{
  "translate": 0.12,
  "color_jitter": 0.2,
  "muon_scale": "match_rms_adamw",
  "steps": 21300,
  "final_lr_fraction": 0
}
Rows from block 4, named by matrix and row number. Rows with one number belong to one channel. Each number is 128 + 32 x the weight over the matrix's rms, rounded and kept within 0 to 255. All counts start at 0. Numbers have three digits each.
# convs0: first 3x3 conv (model.blocks.4.convs.0.weight, 112x112x3x3), inputs 42-47, a 3x3 kernel for each
# convs1: second 3x3 conv (model.blocks.4.convs.1.weight, 112x112x3x3, transposed), outputs 42-47, a 3x3 kernel for each
convs0.0:122147167105118120137178157120087072154088170120146105100091113128095094131155168169133142157124173167100196110120120115131117132136125113087132135103165129133171
convs0.1:107123132119121132135128153130197130190178080083033046082099151063160121120203097086141158073161154107087086129141126130130125140128124137162187092125205124158179
convs0.2:142147148120151114152154119094098171073062131065150143106029121065081102160109133140129171097046065133184131146147147145157143135126122087078103076028089094110183
convs0.3:114133158126143141141142113145155175115113150126083177165165178124131113044101097153155138107079100143103081133135130141130113134142131050123113143133119110137144
convs0.4:128101120132107102165131089103141143054153107095115142148121130158175117141091082135095156170062095163099147122127147128124139129119134128121174130118093094070135
convs0.5:126106122139114124105088109129141120177136109209139148101122118097088109180115061219131147154129191156180189140144133128130134121119130115152141118135122077127133
convs0.6:113140174123129137141140148052137171128111092115076029137163150150112168114181163116201106142180161195146120123129130132140127130138137114168088112125124072136125
convs0.7:109098105151137157148139134090162048108172077169088120096104121097079132136155125103154220088113158145120094132135122132134117114106111106119117102131129100155106
convs0.8:159118119146111113146090129046102086126093062126068078103135055128146062083125101120117197138155245079079083117127123124134137121127124135184127143137115123169110
convs0.9:123114083141126125149147192135096108132190150122129099071146149076109126147108101106097096072107129119105122129125129132123123135127127154112098110136136091111105
convs0.10:116103099109094092088060073090055053109129087155137091149122093084096061098085084167182153154172149153197197122124132128131129134129132088113084112115094083082097
convs0.11:120123123132133145153110126206105108070114183097216186089124109127113141176144100168111014155113138128184179123124116108122120117125117155122075094136107109144184
convs0.12:079096090114095123122094123151071154062062124095061124088064121160135122220176202094115120062131078098132088128126126128134130122136150175097171177163157140163138
convs0.13:101161106083126110112127162191225174209182188216092116117097046128117098110160121190112159124120106091197131118125129127125135121123118085160184096115169115136147
convs0.14:154164160145132132100105135139224130146135176117151114123031096075123205106144121118079014157136127104109144122128127123145137132147133179106140124134182051102119
convs0.15:088090087141146113127128123141095134145161195087149174145173187131143127085130184133123100146114098151160147141143142139141143152154144136190160174145094078097086
convs0.16:122138137106089119092102115121178086155134150132194115125157132130147125172109119202124143182056129177147085118109119126133133132135142105099158116145163151114107
convs0.17:120150107143148097128143111102109036118217068014085019105064140100000053144122154195086105171090093077101042134131141128127137124146133146151108170178195058102138
convs0.18:118122118105131122124112121130090210160137059102083037158093087086096125179160111142098113119102205098179161123121119123126131138112122186076112109116210084165058
convs0.19:107124089143146135135108114118115207092137135100115147115103122096096132088145132159163149127158218122115211143148135149158142137144145136111162131093127129112046
convs0.20:114101091121137125145123140102255118055191123143027093110153136064142142151131170098123196195056092142112070119145138110145121103127123135159181127093180190120121
convs0.21:128150140134090119135152154114141080107255062122101036195053154060137102063073100075089164096145137130066114123125128121118106109109123128096159122242091169147022
convs0.22:131128143147127144136124120044066064063255242201129000176120116122140208046072139170087141114120174138117120128126135125133137126136126097073098091127170088086076
convs0.23:133134082106128126124123152085073125158051084226119076128094111148157135186152145069085123166131086149169079130134133135131133137127134072095123110102068095128083
convs0.24:110145147137145170171158168078097124031112086015083061125130101145151152197183147128124088139115071114125146121118128111109125097097111164129173138125163159123106
convs0.25:151127130144110127155150108152170109112164099158203144152116173135210218138159145255176117142106154042091106147158152132145136122130119147096083120142125161159120
convs0.26:134127134145135146130149144160120078155120050134108113099098137105114170110119132112155147134160141153130118129124131134145136119120118158151079118123080127113143
convs0.27:141142139175163133154143153074124117129113084075127136145193189129069118110081161101151147080145145134154230116126104124132115125119118160154122117087087073159131
convs0.28:117110124136087131113082101098178070122098107217122163153156112203144102108114158126131143112036158104037157130135126137132135129132134085152150160103143150045116
convs0.29:097121128114138155117138168121145148086147112088209130156133087118183109135061049092023112135083092143169090115124113125126114133123121145183124111162134103102061
convs0.30:155157150144139159133164160153138121146166133134112087150111132101140154122192152100135119117063123149114163131136137138157139123143139112065073101098135099108100
convs0.31:082123177126096170122117108052113184173043128219132104100052141096096091111144138185058000165254045037160184121115111134127120140135116087085147150136104181161167
convs0.32:122126124094067052104127138098058097156212175104084073130114145124133127186160031122150218080095219156146078116116126117106126121106116168148132125169182131152071
convs0.33:155126136151140140106115098116212039135154149153156106201084102159091212153113145149139106142080061113092153134133133135148151136141139098090093099155104105141207
convs0.34:117107122155150146136134160162144148088092134094053121083073099120131096091139115127123242081069124079139078145149138126124130132133137078062077092085165133151111
convs0.35:170146131148148102148133139153089058180075088103049063094211200167155108132131064059063098121144109146086123121126113128129123120124133121170145116098102076087076
convs0.36:119109138112117159119121134144172179122177118176109093085046114113071145220141137101126062090117091086108099148150134135127123118115112147084107102040106113081092
convs0.37:134119123102102107115117125089137171223218159073111125123104122179163114122060087111171182126177127094059111148160138149154142133133121110085098150127090122164175
convs0.38:108122125128109135120115150197240033140255026081255091172090100165081105136138122049119026063154147123184212139139119130144113135139117096121086103104099071091079
convs0.39:074107120107114108141131092167172090170136094131077072115114142116136210115188169113119112143092067115110099143143131126127124125130119071092104105151070052137087
convs0.40:099142146108122143140118151165134116145148098111152079154121120088163100062060174146101145088096109141138093132124130128132113129119129134083126132117074103058120
convs0.41:087074098138168153128142157218071120194177183180103163146174178101124155085134119092070084111110135119125120127141119134141129134139127088068105044096125121147144
convs0.42:134153108159143081148128086180099151171157225097094205196135137124112146159102130062149122078102194182100076126131110128132127110121125162106129154139115154079113
convs0.43:133127136102133130131136129138126067124190114170066103166107171108164156117085079186133145090154067146107109144140120133132119131129135119114084107175191137064127
convs0.44:126128130135132127104141128091103100121109164059042060114083047140107023162137080144185125160137163138108103124143136120118129125116128066157129142139159157170161
convs0.45:126150160114130161093120184086130135117109147114160150057037081156122035180112054153153082100154087140127137134115106137126120134135128209086153174194155086122150
convs0.46:157136116144127112148164140143096113089123077065093115164122099158121089122109129113125095190172124142164162119117108114099098109110104166102116141161179126207217
convs0.47:127113124083104141139119128157183113171190150209173098161148172114169183062121097122124161119122159139117135122145141133150154116142140099167114145196186130163094
convs0.48:104132135127164135159152144153098125123118212069155135072064143107121112103156140121151136113116117105110135144140126132136131133124121130137121169167118170150121
convs0.49:115128115187168164190174160050044130099118092087106098165120151066095139110105152114118133130082111156160148105119130113116126108116117157119167183099141186138154
convs0.50:120115153144132120123165109177168095136045098018106084124109125088051052138164209164207106078096065098105201146135110117116108127114120150132096110095104075123151
convs0.51:155141173112091129136149143112130112100085105181089125129190122087143097091100098114135146087110127090120093121139128124120125123121120132143113143136129137083099
convs0.52:107139149138136119115097114097111166118152155122222255104193088117127106058091130046127187136255187101165151134135126132121120116127126138152115133080122095097111
convs0.53:173167156131133151149141143170168096185186154161206108139095118113109139136157196048093140066050124099121115115120130125123117127124125177128134121126129080101124
convs0.54:131112119146158151094101145141127082054077157074072122058052127128189128100109048129088121146131162081143100109110118137129119123129116080141114139135122138142100
convs0.55:147124125148120120142136159089202184054126188092065106096091140113069064108099063049102173090078136215084041120131125119121128111110126097098201092074099112042039
convs0.56:128107131137096085158134109100117119184119116181165129169159224184196156223186177174175129127174161137108170130146133143150138140148131143119081117144096155156163
convs0.57:141148089143134124147137142140181081177187185166200148184168142152205172178205173135168083170177195112086192124126126129141131110115115124137084130135098092110082
convs0.58:152151148143123116155141121123161094045064102130126172123144137092143155075101116119135188066096058075138086120125123115136128131135121106158138133135137186188136
convs0.59:119115107113126110134116143131064178121126100132128154180163080057175208088043100094121032125211156152141094127131135135147141144146133146156095102207222058057139
convs0.60:137117113122094103125140146050079132082054069106086089180207108110159160088112152097102058102091073145093109142146143142141129138150132107142087128134066070136089
convs0.61:120125133087107144116123133109142134058104163063121098093125167255155019152127199056059168143172016087075117118139127129135132127133125118136145182039131158132186
convs0.62:132129132133143142126145140135130036127045047202135113113192148095150099035140113144128114050076037082073119119118118128120118122127120084128145074073095104115095
convs0.63:147129110128114116117083074132100111155118121147105107142196118209173144187159115145197115115158101080113136127112122137123119132124117133158137118141140095144171
convs0.64:163162143134132101129120156055060157137133135045128131117108078108135074053167114130063042089157172127061035117124135129131131119117130118079120099095102134096085
convs0.65:108124119108135148148153123062080154069126179068115104231166082218173064101086057165096090140111124169090149141130115147147123135124126108167171108091161051099111
convs0.66:134129153121114109154126122195157151186142097119049121206213156180126124140135141176206167075135101098086093141138114146140126142136123066077180068108187118122177
convs0.67:113111142163159118125154157078010045144129039205146047101133071161170131140225143110129111074177191073072145126135132134129138135145139112107090172183129178148091
convs0.68:121140106108106098121093111069072136035089181027139147146046134081148155124127160199071076158104119080118109125137134124136135126127141123052166086121204056136214
convs0.69:159117121110126101099109123106095082137085178110125086099152026068255090104111108165163054095206162100117095115119110120113104113117119092140093168201133108059103
convs0.70:141135123176177153157166110136108151056068130070034086097124130147108154176162140148144162113094211129131176130126128142141141148144144100148118127119148141139094
convs0.71:130126102126100099108111110064105093087118113158160102159136080140122157110191119137185180087144110166153144114119130117122137125128143102164143141179193155133134
convs0.72:164112105136104163109082131117155110144080121107129130103057054142125145134165177135142136138089140104131133121121118111115124122125130204173157152144132148150142
convs0.73:142156167131158122103122112200130204083174035189086215157136183117170147133136160150165121101175159119154199125135125125135128124134132133128074136125085123136085
convs0.74:145139172149155152099124111112126104163137113176059119197166126191121110166194098108049143131114146136117106145129141135132144130124128135137122086139129084130122
convs0.75:185159169175181178131148137115163080180161146118132111111101071071074103091101116138141121108078130168159146127126121135138135143140146094114128139168140142197140
convs0.76:141142097130150160136145123128121024063186101060154112108131070127074127159149172173255210056190255060127184102127134106131152103127143131132096100150093142136167
convs0.77:092119151147141141133139111128192241105105180072118152089125219120113117164105095099172132063204131092141124125118115132121116134129112108106108160114112201116071
convs0.78:132130115131121125119127132121201175157141059178091038115045049107063255093143255144133145126154124124138122116123125125134133119131125141160146104116048050081000
convs0.79:134144102148161150150178162083075103068081135184206130196229198119102090117045099234155163206141125184173173133124114120128116121113108153127160157158147149159144
convs0.80:110152118112100124121075119123171135168180090142133103156110119137147170123113173137146199183122097197139134136127125132137122148138116119090102130135090078121072
convs0.81:124146127136125163147159177171135060156136205112093120194161216175000130130149183114181199115054068150102111126119120119109121120115115171114134181068125179163147
convs0.82:131143135103131108126112071170121128139035056108022056211155076167094020123040054209066082149094134158146030151139141153133135130121111165137163152138078116073066
convs0.83:101107102130133117112101094127151137134110159100168140136095181129155161171117136128161163103146194118152186136140140139135137150135137117122108094127111088104087
convs0.84:149185117118202198132176140147190161072091076161157125190173139082067091138172090109152169120080050142228189121120125123131117128129122105128093052075104116172161
convs0.85:104131110164164149131154123131099062136166048155163101137147147080094074129145111176056060115114084121095118126134135127134145125136133088194121127169115075136060
convs0.86:144123143159154158150155142092173101085181079174172137128074116077176173156119117109128139110183186108102103141142134137138123122135128122061091054151210158154140
convs0.87:147119122135121137145084111070178195119165222162122064131168133029013067086134173146231183138162003138132152131129146137130123126130129135179160135091023083177207
convs0.88:151149121150152092131101094144176076116097145175154095162122159099157118106145165154125209132107077065123171110119130106113130111111124068100156124140137117120116
convs0.89:141134087102117097132156138024114104058124146090071184096099149154134133165122113103162207074188255072048111118135136125126133122137132074124187153149167135169149
convs0.90:126129141105162153141141115155113145159175105007114035105101143082073079134059120170163071127157163098096209120117120137127119143145122180150047127162165025077184
convs0.91:120151124123114075153147144095121157063121142134121111107125123091137215180176163152134085160122117210139169124127129127130117114132117122106107104123188153158184
convs0.92:125133121113147142133123135142142086164124147169084061098113150163161121110162167098066064039039054129163124130134128141136124132128112093123139165179173112115096
convs0.93:121120110144150091138143140091211135087248110050226207106123107139083096190080124141104199122067228147089197116119123121117126121117128151130170135116171092071197
convs0.94:096120099122143123128141123159119162216191180187132177169164122120179146079159142155091162089036088128101029121113108127122123127112126112134172090146184162147151
convs0.95:160132092119142111115108153153105105126117150191120148065122090145171127108142159104106160138050164102109148111124126126131129125144138141178090183152125086146125
convs0.96:107136094153168128136147095123097181153094171219191136146114110123152136070080157148150163109073043137129105127131133140126128122130124126091093139158105098110081
convs0.97:120127126157163155104157153063070087151093197117056179144124125168147123177120125105172068153174216119032165115118113129128118141132124153073033108060049108128037
convs0.98:099116120127126122137162125192160112140178145145154174142159140145126122038132172163180194111080180068047172134129137124128130141128122078179159135147171113121155
convs0.99:108135130128113132144126162130102134173071176141157173012141240071255240093126061067153117042158181072121195123133130132133141111118130122086058141107073126167185
convs0.100:094106137108072121133094113139102141096074153067140133192153082151073088139123125143094119156161122102166083115123130119129131127138132154156139178093148131134137
convs0.101:128143149160106101124111110088126149070135133030105060156170191112122115039113161102074150134163152146153107134130130127138138115130129136093150150191090135121156
convs0.102:089139113094113119099112125133157115138140098063184141071113143047025162183068166086163104161166110145181139136121118116125116123118127151159077132139112082119094
convs0.103:108112113117121096118142165126137091142154132152096120164165152093132143091059115170231206132136167133110140133131138136135134133136135137148088163172133133157119
convs0.104:084111122117131144132165174100162156178134145142148116120111073118085109088124058127092162087060142146152164132130131131129135127145142114162126102076144120141140
convs0.105:120088131095071120131120139140089135193105069071113107148089122137101118122095125121150166089204149070097120160130133154136131144129111127132073169204144103203149
convs0.106:106141156138106118136153111143153053116089085140078083135064117096127076078089157128092098108114129096141106132135136130140128131141124074125134077162133117181124
convs0.107:151173139144171125125131129116107209216153163224129196107055093110134106146144180110131189112133118093029135120128128125134128122129130103105135152204142137147135
convs0.108:108099087127104108123127132076121172190069129122097109088153102100124084153088078065107148101107111069045059119123129129132133136116114158160132163043123122109140
convs0.109:105119080092094123097102115180204255099197167072160107147101128117073116184147154164152192170128070242237161118134141129138141121122136113119165123135172071106126
convs0.110:122127134096123107137143110092091169165099165132086079134103122126178177139185079122077197150086161145126065128128131135145130136135120154112114102149117133102067
convs0.111:130134099165167133133105092100083136090141127098157107167120160168151126143098090122097117095129134079135184129130122137121134124107121098030046160097092137107094
convs1.0:138094109078076098090114128147154139163098122147140116110119118080073121108114141176104125125111092144138149147139130114120182109120152126125093135147124142164133
convs1.1:124116146123131088126128121127138168118179145115136102089099116096116094141112169123113083097055068107044060126092102168155122118143118167192190120165166074115178
convs1.2:112146161169184176126112135107158173124140150162103115223156146197168142146175110128157189135155185090160141150164173155170146143239180101148125085077077105100076
convs1.3:068126117111152096128120107185133137166125139197140134099114133123118136103102117128120150128105181152147173127158136158113152065117107166142112158152120146163136
convs1.4:141144168079126147114107123171176102147176130149176178140145129126133128134102098126124183130140131144135122104116126126103087097139073133104103131092093093139076
convs1.5:113114092152151157117118108177143172126142182122124159155155097128132116150125120181132134131098141121067181149120120124109099104072086127159156127120098105114120
convs1.6:074093079085075097106118109141145144163141117130155114143105076155115096135123122150109115124122083126166169112120096112108079103128133142141127123146107094143170
convs1.7:160143115127115096125125137141165128080102055081100036166150104164176105161150166158131155133099111185112131132187169170207177149177185105118109095086100116083129
convs1.8:121124125094146125077072116153137212197165167190182137057023069064105116126102130152085102203109085214104127156130152133119077090113059144124136091139150183142135
convs1.9:139201133137131125126119116120149140149147117149194155125113147084123119130120108091044128096102117148134134099134140086120137098138112145097123156138117135119130
convs1.10:140165174135174179139148162112144153100120129078105086215236196201205190167174192116130132098133121109153114084043070102076083127135078127120136108089138121105132
convs1.11:081096123112140092131095116123133069152099100193168170115129110111082155082114136214162147135171128113119160224152196201184162119176179110153170121176178088111208
convs1.12:117111137110135149100160093128131136076100096159124161160143146106155119148146128124146139151168172165172153130106062088106105105078111079111129090115147148158157
convs1.13:150092161142128113166161106137101106172124102120157154110070030134126062168198134117147196110064160117105157125135115095126112128118133137130095160142112141111118
convs1.14:125143154138128116163121096093167164101104123124155125113098112118118109058125100131121122089143217072107129088076056112053054082064092140135125136113172130094144
convs1.15:123119144112157162124153144066046116108088107134106116135134153131173146125096131182145151136106139162139122087106085068104085121098093101093126113098096141121127
convs1.16:095129135117105140155164148101129139133117101136172118112128091158148098114148168149139170123080095110112122096108121112112123111099105118120105123114087144169085
convs1.17:144154185157141169105111126096113169128137094129135117139099124102071088132108162134086121109094111095094128165180178114204123111214146191142138159137128086143101
convs1.18:118139143146157137121201128095142097082151127124128135050105076112101139131158178122139083136089149080137138110148129088087090176164066129083102142084115137117117
convs1.19:093105101128133095077123119137156168141170153172145175100135157139134168127120145136142193122111207210160169175191151144187179125137153120166120102163127123145179
convs1.20:187186163162103170192110121180155106117174109127208094150149173126114161128162168190108101066085107121070114154204129170199160173186161141130150131091119123089082
convs1.21:150122143130121137144098137079086114057107076092091097130125125126206129144120119114132175112118117146101075127116153094116117148105126120123151120136143054119107
convs1.22:127097110103098175128138138086104105112130033083109161120128157160167146122101123086114196151134062077061140129156140086136144152104159151128119129095181063088114
convs1.23:126120135123116098163167115166107118200097080207138140126157139147155126154149128118160139129137149181133108131170183146125131123160152118133127120106094121102146
convs1.24:117129102158122129085099100095135082163242182163231199165186179155149163135159113136128148167153139142172184103055114132125113137121127137119107183148180201170176
convs1.25:112146177087177165136147172132128151084119116144090131174140112151156165126155159124165119091114157101124213110100164091156123152133161151131121083139142109137100
convs1.26:139129174132124161094128132156123113196153165170158170055132150117163137176134166153162120176163143172158161099099124170136112142092061162136120166142098157166113
convs1.27:101069107117126103121114099133134073142148102155220159142136092107071129090120085105099154135153142165139169136120113091088154113103094143138158138135177134201200
convs1.28:120107116105151115150127068093138166099092122099157147119126166158152172148125095159103113129195152123171129123118119137139094156142167087122064056041050071087035
convs1.29:116103135127128106131113136108132105060078073076040065112090137129117128159177169133131143134125133102126083145154179123129101173130163106121109066114097065078076
convs1.30:115108143107088109130131115121142140115138144098118112127099154093117139119134134127102094139132096153160113139131098086162155133137172148145111159153131184163112
convs1.31:140146149115138124124131155152107118177158177184124138118132130169093102104103146112138118073155136172130221135134127139055126120086088096178104157166116122135087
convs1.32:161120139138104116153134076040027074078098073083071065111163138130071141121111103142229229143131217065063113096128114086089140151173113151133125167209237216211218
convs1.33:103099141093105119140113134120140176106161102069149115131127131177164137120103143123131121125123130159138098178165157159157151162096111134149101179145144187193139
convs1.34:120070099083103109102124099128127076068126126131135145064043043037133100067091136129132157155132125137081127132117166139171100163149119146142134160156201162158201
convs1.35:137174181127154151161160160077055070119112163136149143156162140078160156112114179122153118071143187159172121096097140135124139164108157091155201090113187156131177
convs1.36:125129115115098138121110080117072113153125105131076116146142170106115158133139184124161168137124122125140138116128133096125140072094092085111107124126153116188155
convs1.37:124109085126119129151040094132108082107129133100085069148136124139120107174101120039105138093121115078133064119089127073090105125097128127170140108201150153181174
convs1.38:103174112099125096152107122131189123127112047131088066121152138209186188160149125153118121138143119176142056152195155135159174138122120171078062127071095135031077
convs1.39:127151123130114093139150124134146106097087082141120125114134147105092128071124135126082110143131127183171139106122078124075077149130141123147151093096141133091110
convs1.40:137135120155132101123133118136169126118135112178122094165090108081112093111109091165166142147157114142140160090106154115099142107097153114141119124119151138165184
convs1.41:129108150158112118089136145164177182157113184161146185102119103093151139087136127112149121119159102171178129113114100097091112126104148124101147154159180134126138
convs1.42:115134132091141108134103123119105177121111164183136177160142189177097155139133171120048180129049108140123136157155113112143126154158123091177159034136196105155174
convs1.43:107124105152134132141129122124110169088163130119129121078115118104120094115122149195146151154125147160122098132140153153104118163133114137130129107086080121115114
convs1.44:134113122097123106125124106122127125141143120139155113130170114131145129145144145126110117121080131138146127112090155105117174110091119109107154087122117131122103
convs1.45:150159113140132130097126109107141153082074083112087062151113159142149127147138146114103071072098068105128133109095134141167165146132173060097082100092083129126066
convs1.46:192151129143164125153104140117124115117170135132176164113112133128145113140106135127146118144137135145119109165119125113139095125087104124143095137150145122099085
convs1.47:112128190108093164151139167150205179113156168106216207123174128156134102124132136138115108058126109098109106124123126122128130122110168153169143142118141144105127
convs1.48:130132122116144124119116095194155136179160144169110150162151152127094151148065130141124174140159158107161135124147145124139121105170106101098177160136170122094134
convs1.49:146124118154100076133105107118099106135128129172158152170130162170155195180157185141075095114101124103171144122156139121114088129119117135149147094104049098105083
convs1.50:085092150120113113113085101174201179181161163126101146173186168117147180155131135145158083215194116151139120123116067136151172096121152075109121119126095113068092
convs1.51:158135130141125135159157172120104154137140179167170198139123112117138083158133147138166182118117087123140107151166170097126143148122152137153114177229199173166180
convs1.52:149112125133133093117148106137144130118140119075067116071115096123132145114163136131164143086129116035096087096093096104152120103140110157149104110153123159110121
convs1.53:148115163146146126113127126107166184087119180106162151130069068105059081182125138161173134154138151167138132139100156134148164119092097140136067159137132119123117
convs1.54:150172171108163151109126111081089128054055077039000000161163138138191169106156131143121122156172149082100174081133097129157123120143138126097077175120150156150213
convs1.55:123162103125100109123139156167235205186234219217248197210164131162138101128165156221095136117193124061117148116143119086176151125172204046134065049043082055075080
convs1.56:122101106133161150118120162088121159100113165132108137142144179125108111144129150094105115103109067077147141134137157162161156155156167104119150138135137147152143
convs1.57:143151178127162211158172216204192180179189154128134138121080127088088112127102130144138163176153116183161114143094086136105136125104121107122092092101112122065081
convs1.58:096106096112086116066112132091110167122118094128182120140146161151159152117124085099150097129125094100097092159184149178176190152255164161137182112092131125108155
convs1.59:146114157127157161089150148100099071092132086086065108138122163170110095100118094082069124139139101069207082125117152153129147160134152166114123150136157188178183
convs1.60:103106109102107129152124112112107134118159157108137136140097054154088084146151111122155135102145109177163132145158154184158212221133165152156190134119155119060158
convs1.61:104112154137126174137162164124150108165163165082147166148082119124067126160143088087078088000121059072073084066121165136142086068154132123099103148188076087129141
convs1.62:116112112180159158112138105181152173153097153107125101129172142112167158119146142080134044107099106138117109139100073141140099097089090137171160180168153115136152
convs1.63:122139109161123114136112120160157111195136149150171151183220191187244195141220113151128074131145085146188128096118104150151160105148165178178174177171157193135178
convs1.64:108123147129120121113127102144140118095095100164106101097097079127125091137104144077093166140163129108121083136134180121160143165181176093090118104084133127106145
convs1.65:078095113080114127126130111156144108126109106091090107125113100126094068126094063153086135145119141071075142161170167160181185169235202168130204112096159113091156
convs1.66:119141182116196159155145144061066071093130144125147173141142125164138085138166180163181179096134122142121130116117144156213156132209168120113120129151143089141127
convs1.67:159116151158116113148149131188221187166161204151158152189232133145164148135189126134059107116120102156120187183181189156228206185200255123080102095084088112088127
convs1.68:106114113091086061128108105113129111154173118182183171102120137130185153180150183138108126125113101158099121163232188189236191187210172053125091133099149096086086
convs1.69:071089099108091101108128137156146130197138147119155142071077077034162055101089055114154215106148145017137146118125071121116150118071068158163146082033073150188103
convs1.70:120096116077121102127140156133137135108109099145101117100154154145119164180176165131163192151153197133125103147127141152162135155186139118102104094127136110119145
convs1.71:130152123144144122112153101133096088161144124139176105110117106147133082157134112128106153089107132145157149127120155141123132119103099104074107120105099148132117
convs1.72:135173156142139148120120094157174120137164154148191156079062161133112085137135109102137134113133140173155103095154127123085120088070150090079057134070079103114118
convs1.73:123141146117135152142147149122098160079159094111127142122121124083121128116116124116086096115086122118116134118113135171103160137164139167166152180095105103092160
convs1.74:144128133121175164151115137131152131109192127130134100136157168152083135134138135103101128083112132119119113099115115156130107094113133161092130102123112077105112
convs1.75:109130125108087105152127094163189152155149111147118097124134121145176143144145140119082162115151137149169124141133131100121097085077106092117124102113092155155088
convs1.76:129149145114125173131138167069120067030085054066065110087113137119075109120116131107147160116176172133186155133107165115090165123136182127132131099093166091062098
convs1.77:141168123142098101136121091137135105201138125178134191164136162168159135121111148122123142081142071055138050117108100110137120086093079128160158157154127101103092
convs1.78:106061106125118062155121114121145182065082098044066108031029130065058137124120102066083150064081133090106120229255179255255255255255222092049087092065040114067099
convs1.79:116098094150154119164148100094140171095073113147115149153164150176204199168178113067043042085101097206122149147115078131129142125127101129135102105113078080036045
convs1.80:131132135143123131155147144110128151086113110150151145015044149117037055144084079074079105106091102129089128096127156117133153102098112157130188155147166115090130
convs1.81:134114134131094126115138102069115129127073120088097085183152130147175146139102176182169187119127139149133117077064047098112108140095099127137152149197158176150152
convs1.82:143160141153172151097156200161194217142186176142182187195101140177188171180170201116124089110158126062105164172072089065055124119153129059006070024057087048128115
convs1.83:121120110137118151092109141083080061078086059091067095070092132089092131098060123112083113135118125153167191086104104140070120132139144164122134126111117118094140
convs1.84:111110100159102124136100094149123141146145132182214137137139139132163116117102113118125138167158150114105131071080111126114117072083096152121119132130160184079119
convs1.85:137126127109110142155127095141155140117130093110102144165129101172137125164145157171159137131122122106065119161111166113099099124131110217149165166164129140072085
convs1.86:096107161084105120091114135098120090084125120106148093173133136142166137116112165092090127165143137118104083134082087126077083130089095247190173208177133201194102
convs1.87:133134160131121132125136169066115123105111196085127134125146175076107116125087080121131132121200122089123106083126066065087103103138136083101087136099059118087128
convs1.88:123060122126130117134076104064058093172105134114162126161123113107144098163110077140129151049131160142173154094116106115105068119088108164181153143173169153162128
convs1.89:154124116163133095170124100171125138141152114147136126175133083144129139120124118094065113148138130109092119080039047077059086143120161167109033122145084153149109
convs1.90:148112075143121128119143116054104089096088000095069059165208161114168137134118150105106125103149153057190165138160182136191208123204167109069058080070083065054053
convs1.91:127124100087148162167152135099125102116110107183166129160187184192197206131176156160129202155167121145121112119129137087112139173168129163113101112166169148148149
convs1.92:138133121160138120117106116104110104145144123111117080059080121099097161114115166162134117056084092082131120070101094087092118105107105120136163081079163103083129
convs1.93:138162159177139144160121157123103117065106060128150049136158116173173141152203189114112108091086086151096080124129115170150127180182162129117130160102141142168133
convs1.94:130142138144114160083125113092091104100096118126125148118058102100032088085090106156142142137147109163145145109135122115119115137144116174120085148150122160177090
convs1.95:121105107104097143095111132172170144192148108097123125101155120113140111099093105120120109100105105104095086116082140135115110146085069150136122094137111150129132
convs1.96:147178178160165134181165168099116159135087131114113149108096132127079067097046104099140153154097151181154099074078084101082098057092082160110124123116116091117116
convs1.97:123139121133150140109175154138117168121124174164182152138127146127121121166136131137100147163147124123104120158149158161136171157136138141125148067061129097110124
convs1.98:137150167185150159187176161143111126165115101124151142129086074109124091106137125167117126105114134123117152116132127135093124132148116127129079122128151114167159
convs1.99:091086088095090098121083147105109134126090134152129128125086102062086110083116169123149134087106078121122107198218190197191186252246221088089065094114124124100094
convs1.100:138108101111103130111108125085023000103060075149153160172176185163211186150184122178157062121107107117100173110082099121078114087083119190194126160164125079097101
convs1.101:105107113120123138102115143147127072117160097127153105144106131077122140151085114122112116172151158122151153136081120107140105131103115137099119143109132104123110
convs1.102:138139115160167156159154185154135130129154108139170139108101125089104114139117128169158172129182181135163119088117130150158172170167166129089109133114115127094130
convs1.103:128125140117108154153115147089110107120136129130170139132137098164146065138162156140161182150157151130140157151178181152190163105118108164138111144157168138144144
convs1.104:095122132158114115123132121096154181159144204128142174082067089068158175128185171102119087125086116148153175113099105112111115142106097083079055117168118139149191
convs1.105:152177118161154105128170139123091136156092152193167178156093119128128093183130166137143150080113100097129084140136141104157115150129134115132143128161127158139189
convs1.106:119131135098106123114111134164135147159162145143162137117101133093139110082071131120129149172141141148124127110100118131109142116138103111112099124083135115116109
convs1.107:142162120112125106096119115101062160108132173171108157145176137147222157141196160072064091120108126157154105108130114137138169109187179125163139170159191168176153
convs1.108:120129137159176144134160140103121178102062131065099119176109141131089100112112144099128148067160160101171173084137092115106094092130172137114113130138117069093108
convs1.109:131103144121114164148118091128173186138184178195186158151056114113070092125147163196184159176187140138110090119116198140145120108063085176169143197167117149098068
convs1.110:168135153097132120136113141131138163161150159170166140089128137132097097174075134143111115125105128112081121121115107136106116082126103201106142164126163168170189
convs1.111:133100133108153149106136124096154154106077095083089127130132114127133128136088087124128122109123134136169160080128099116119112129116125124102105182198165150124140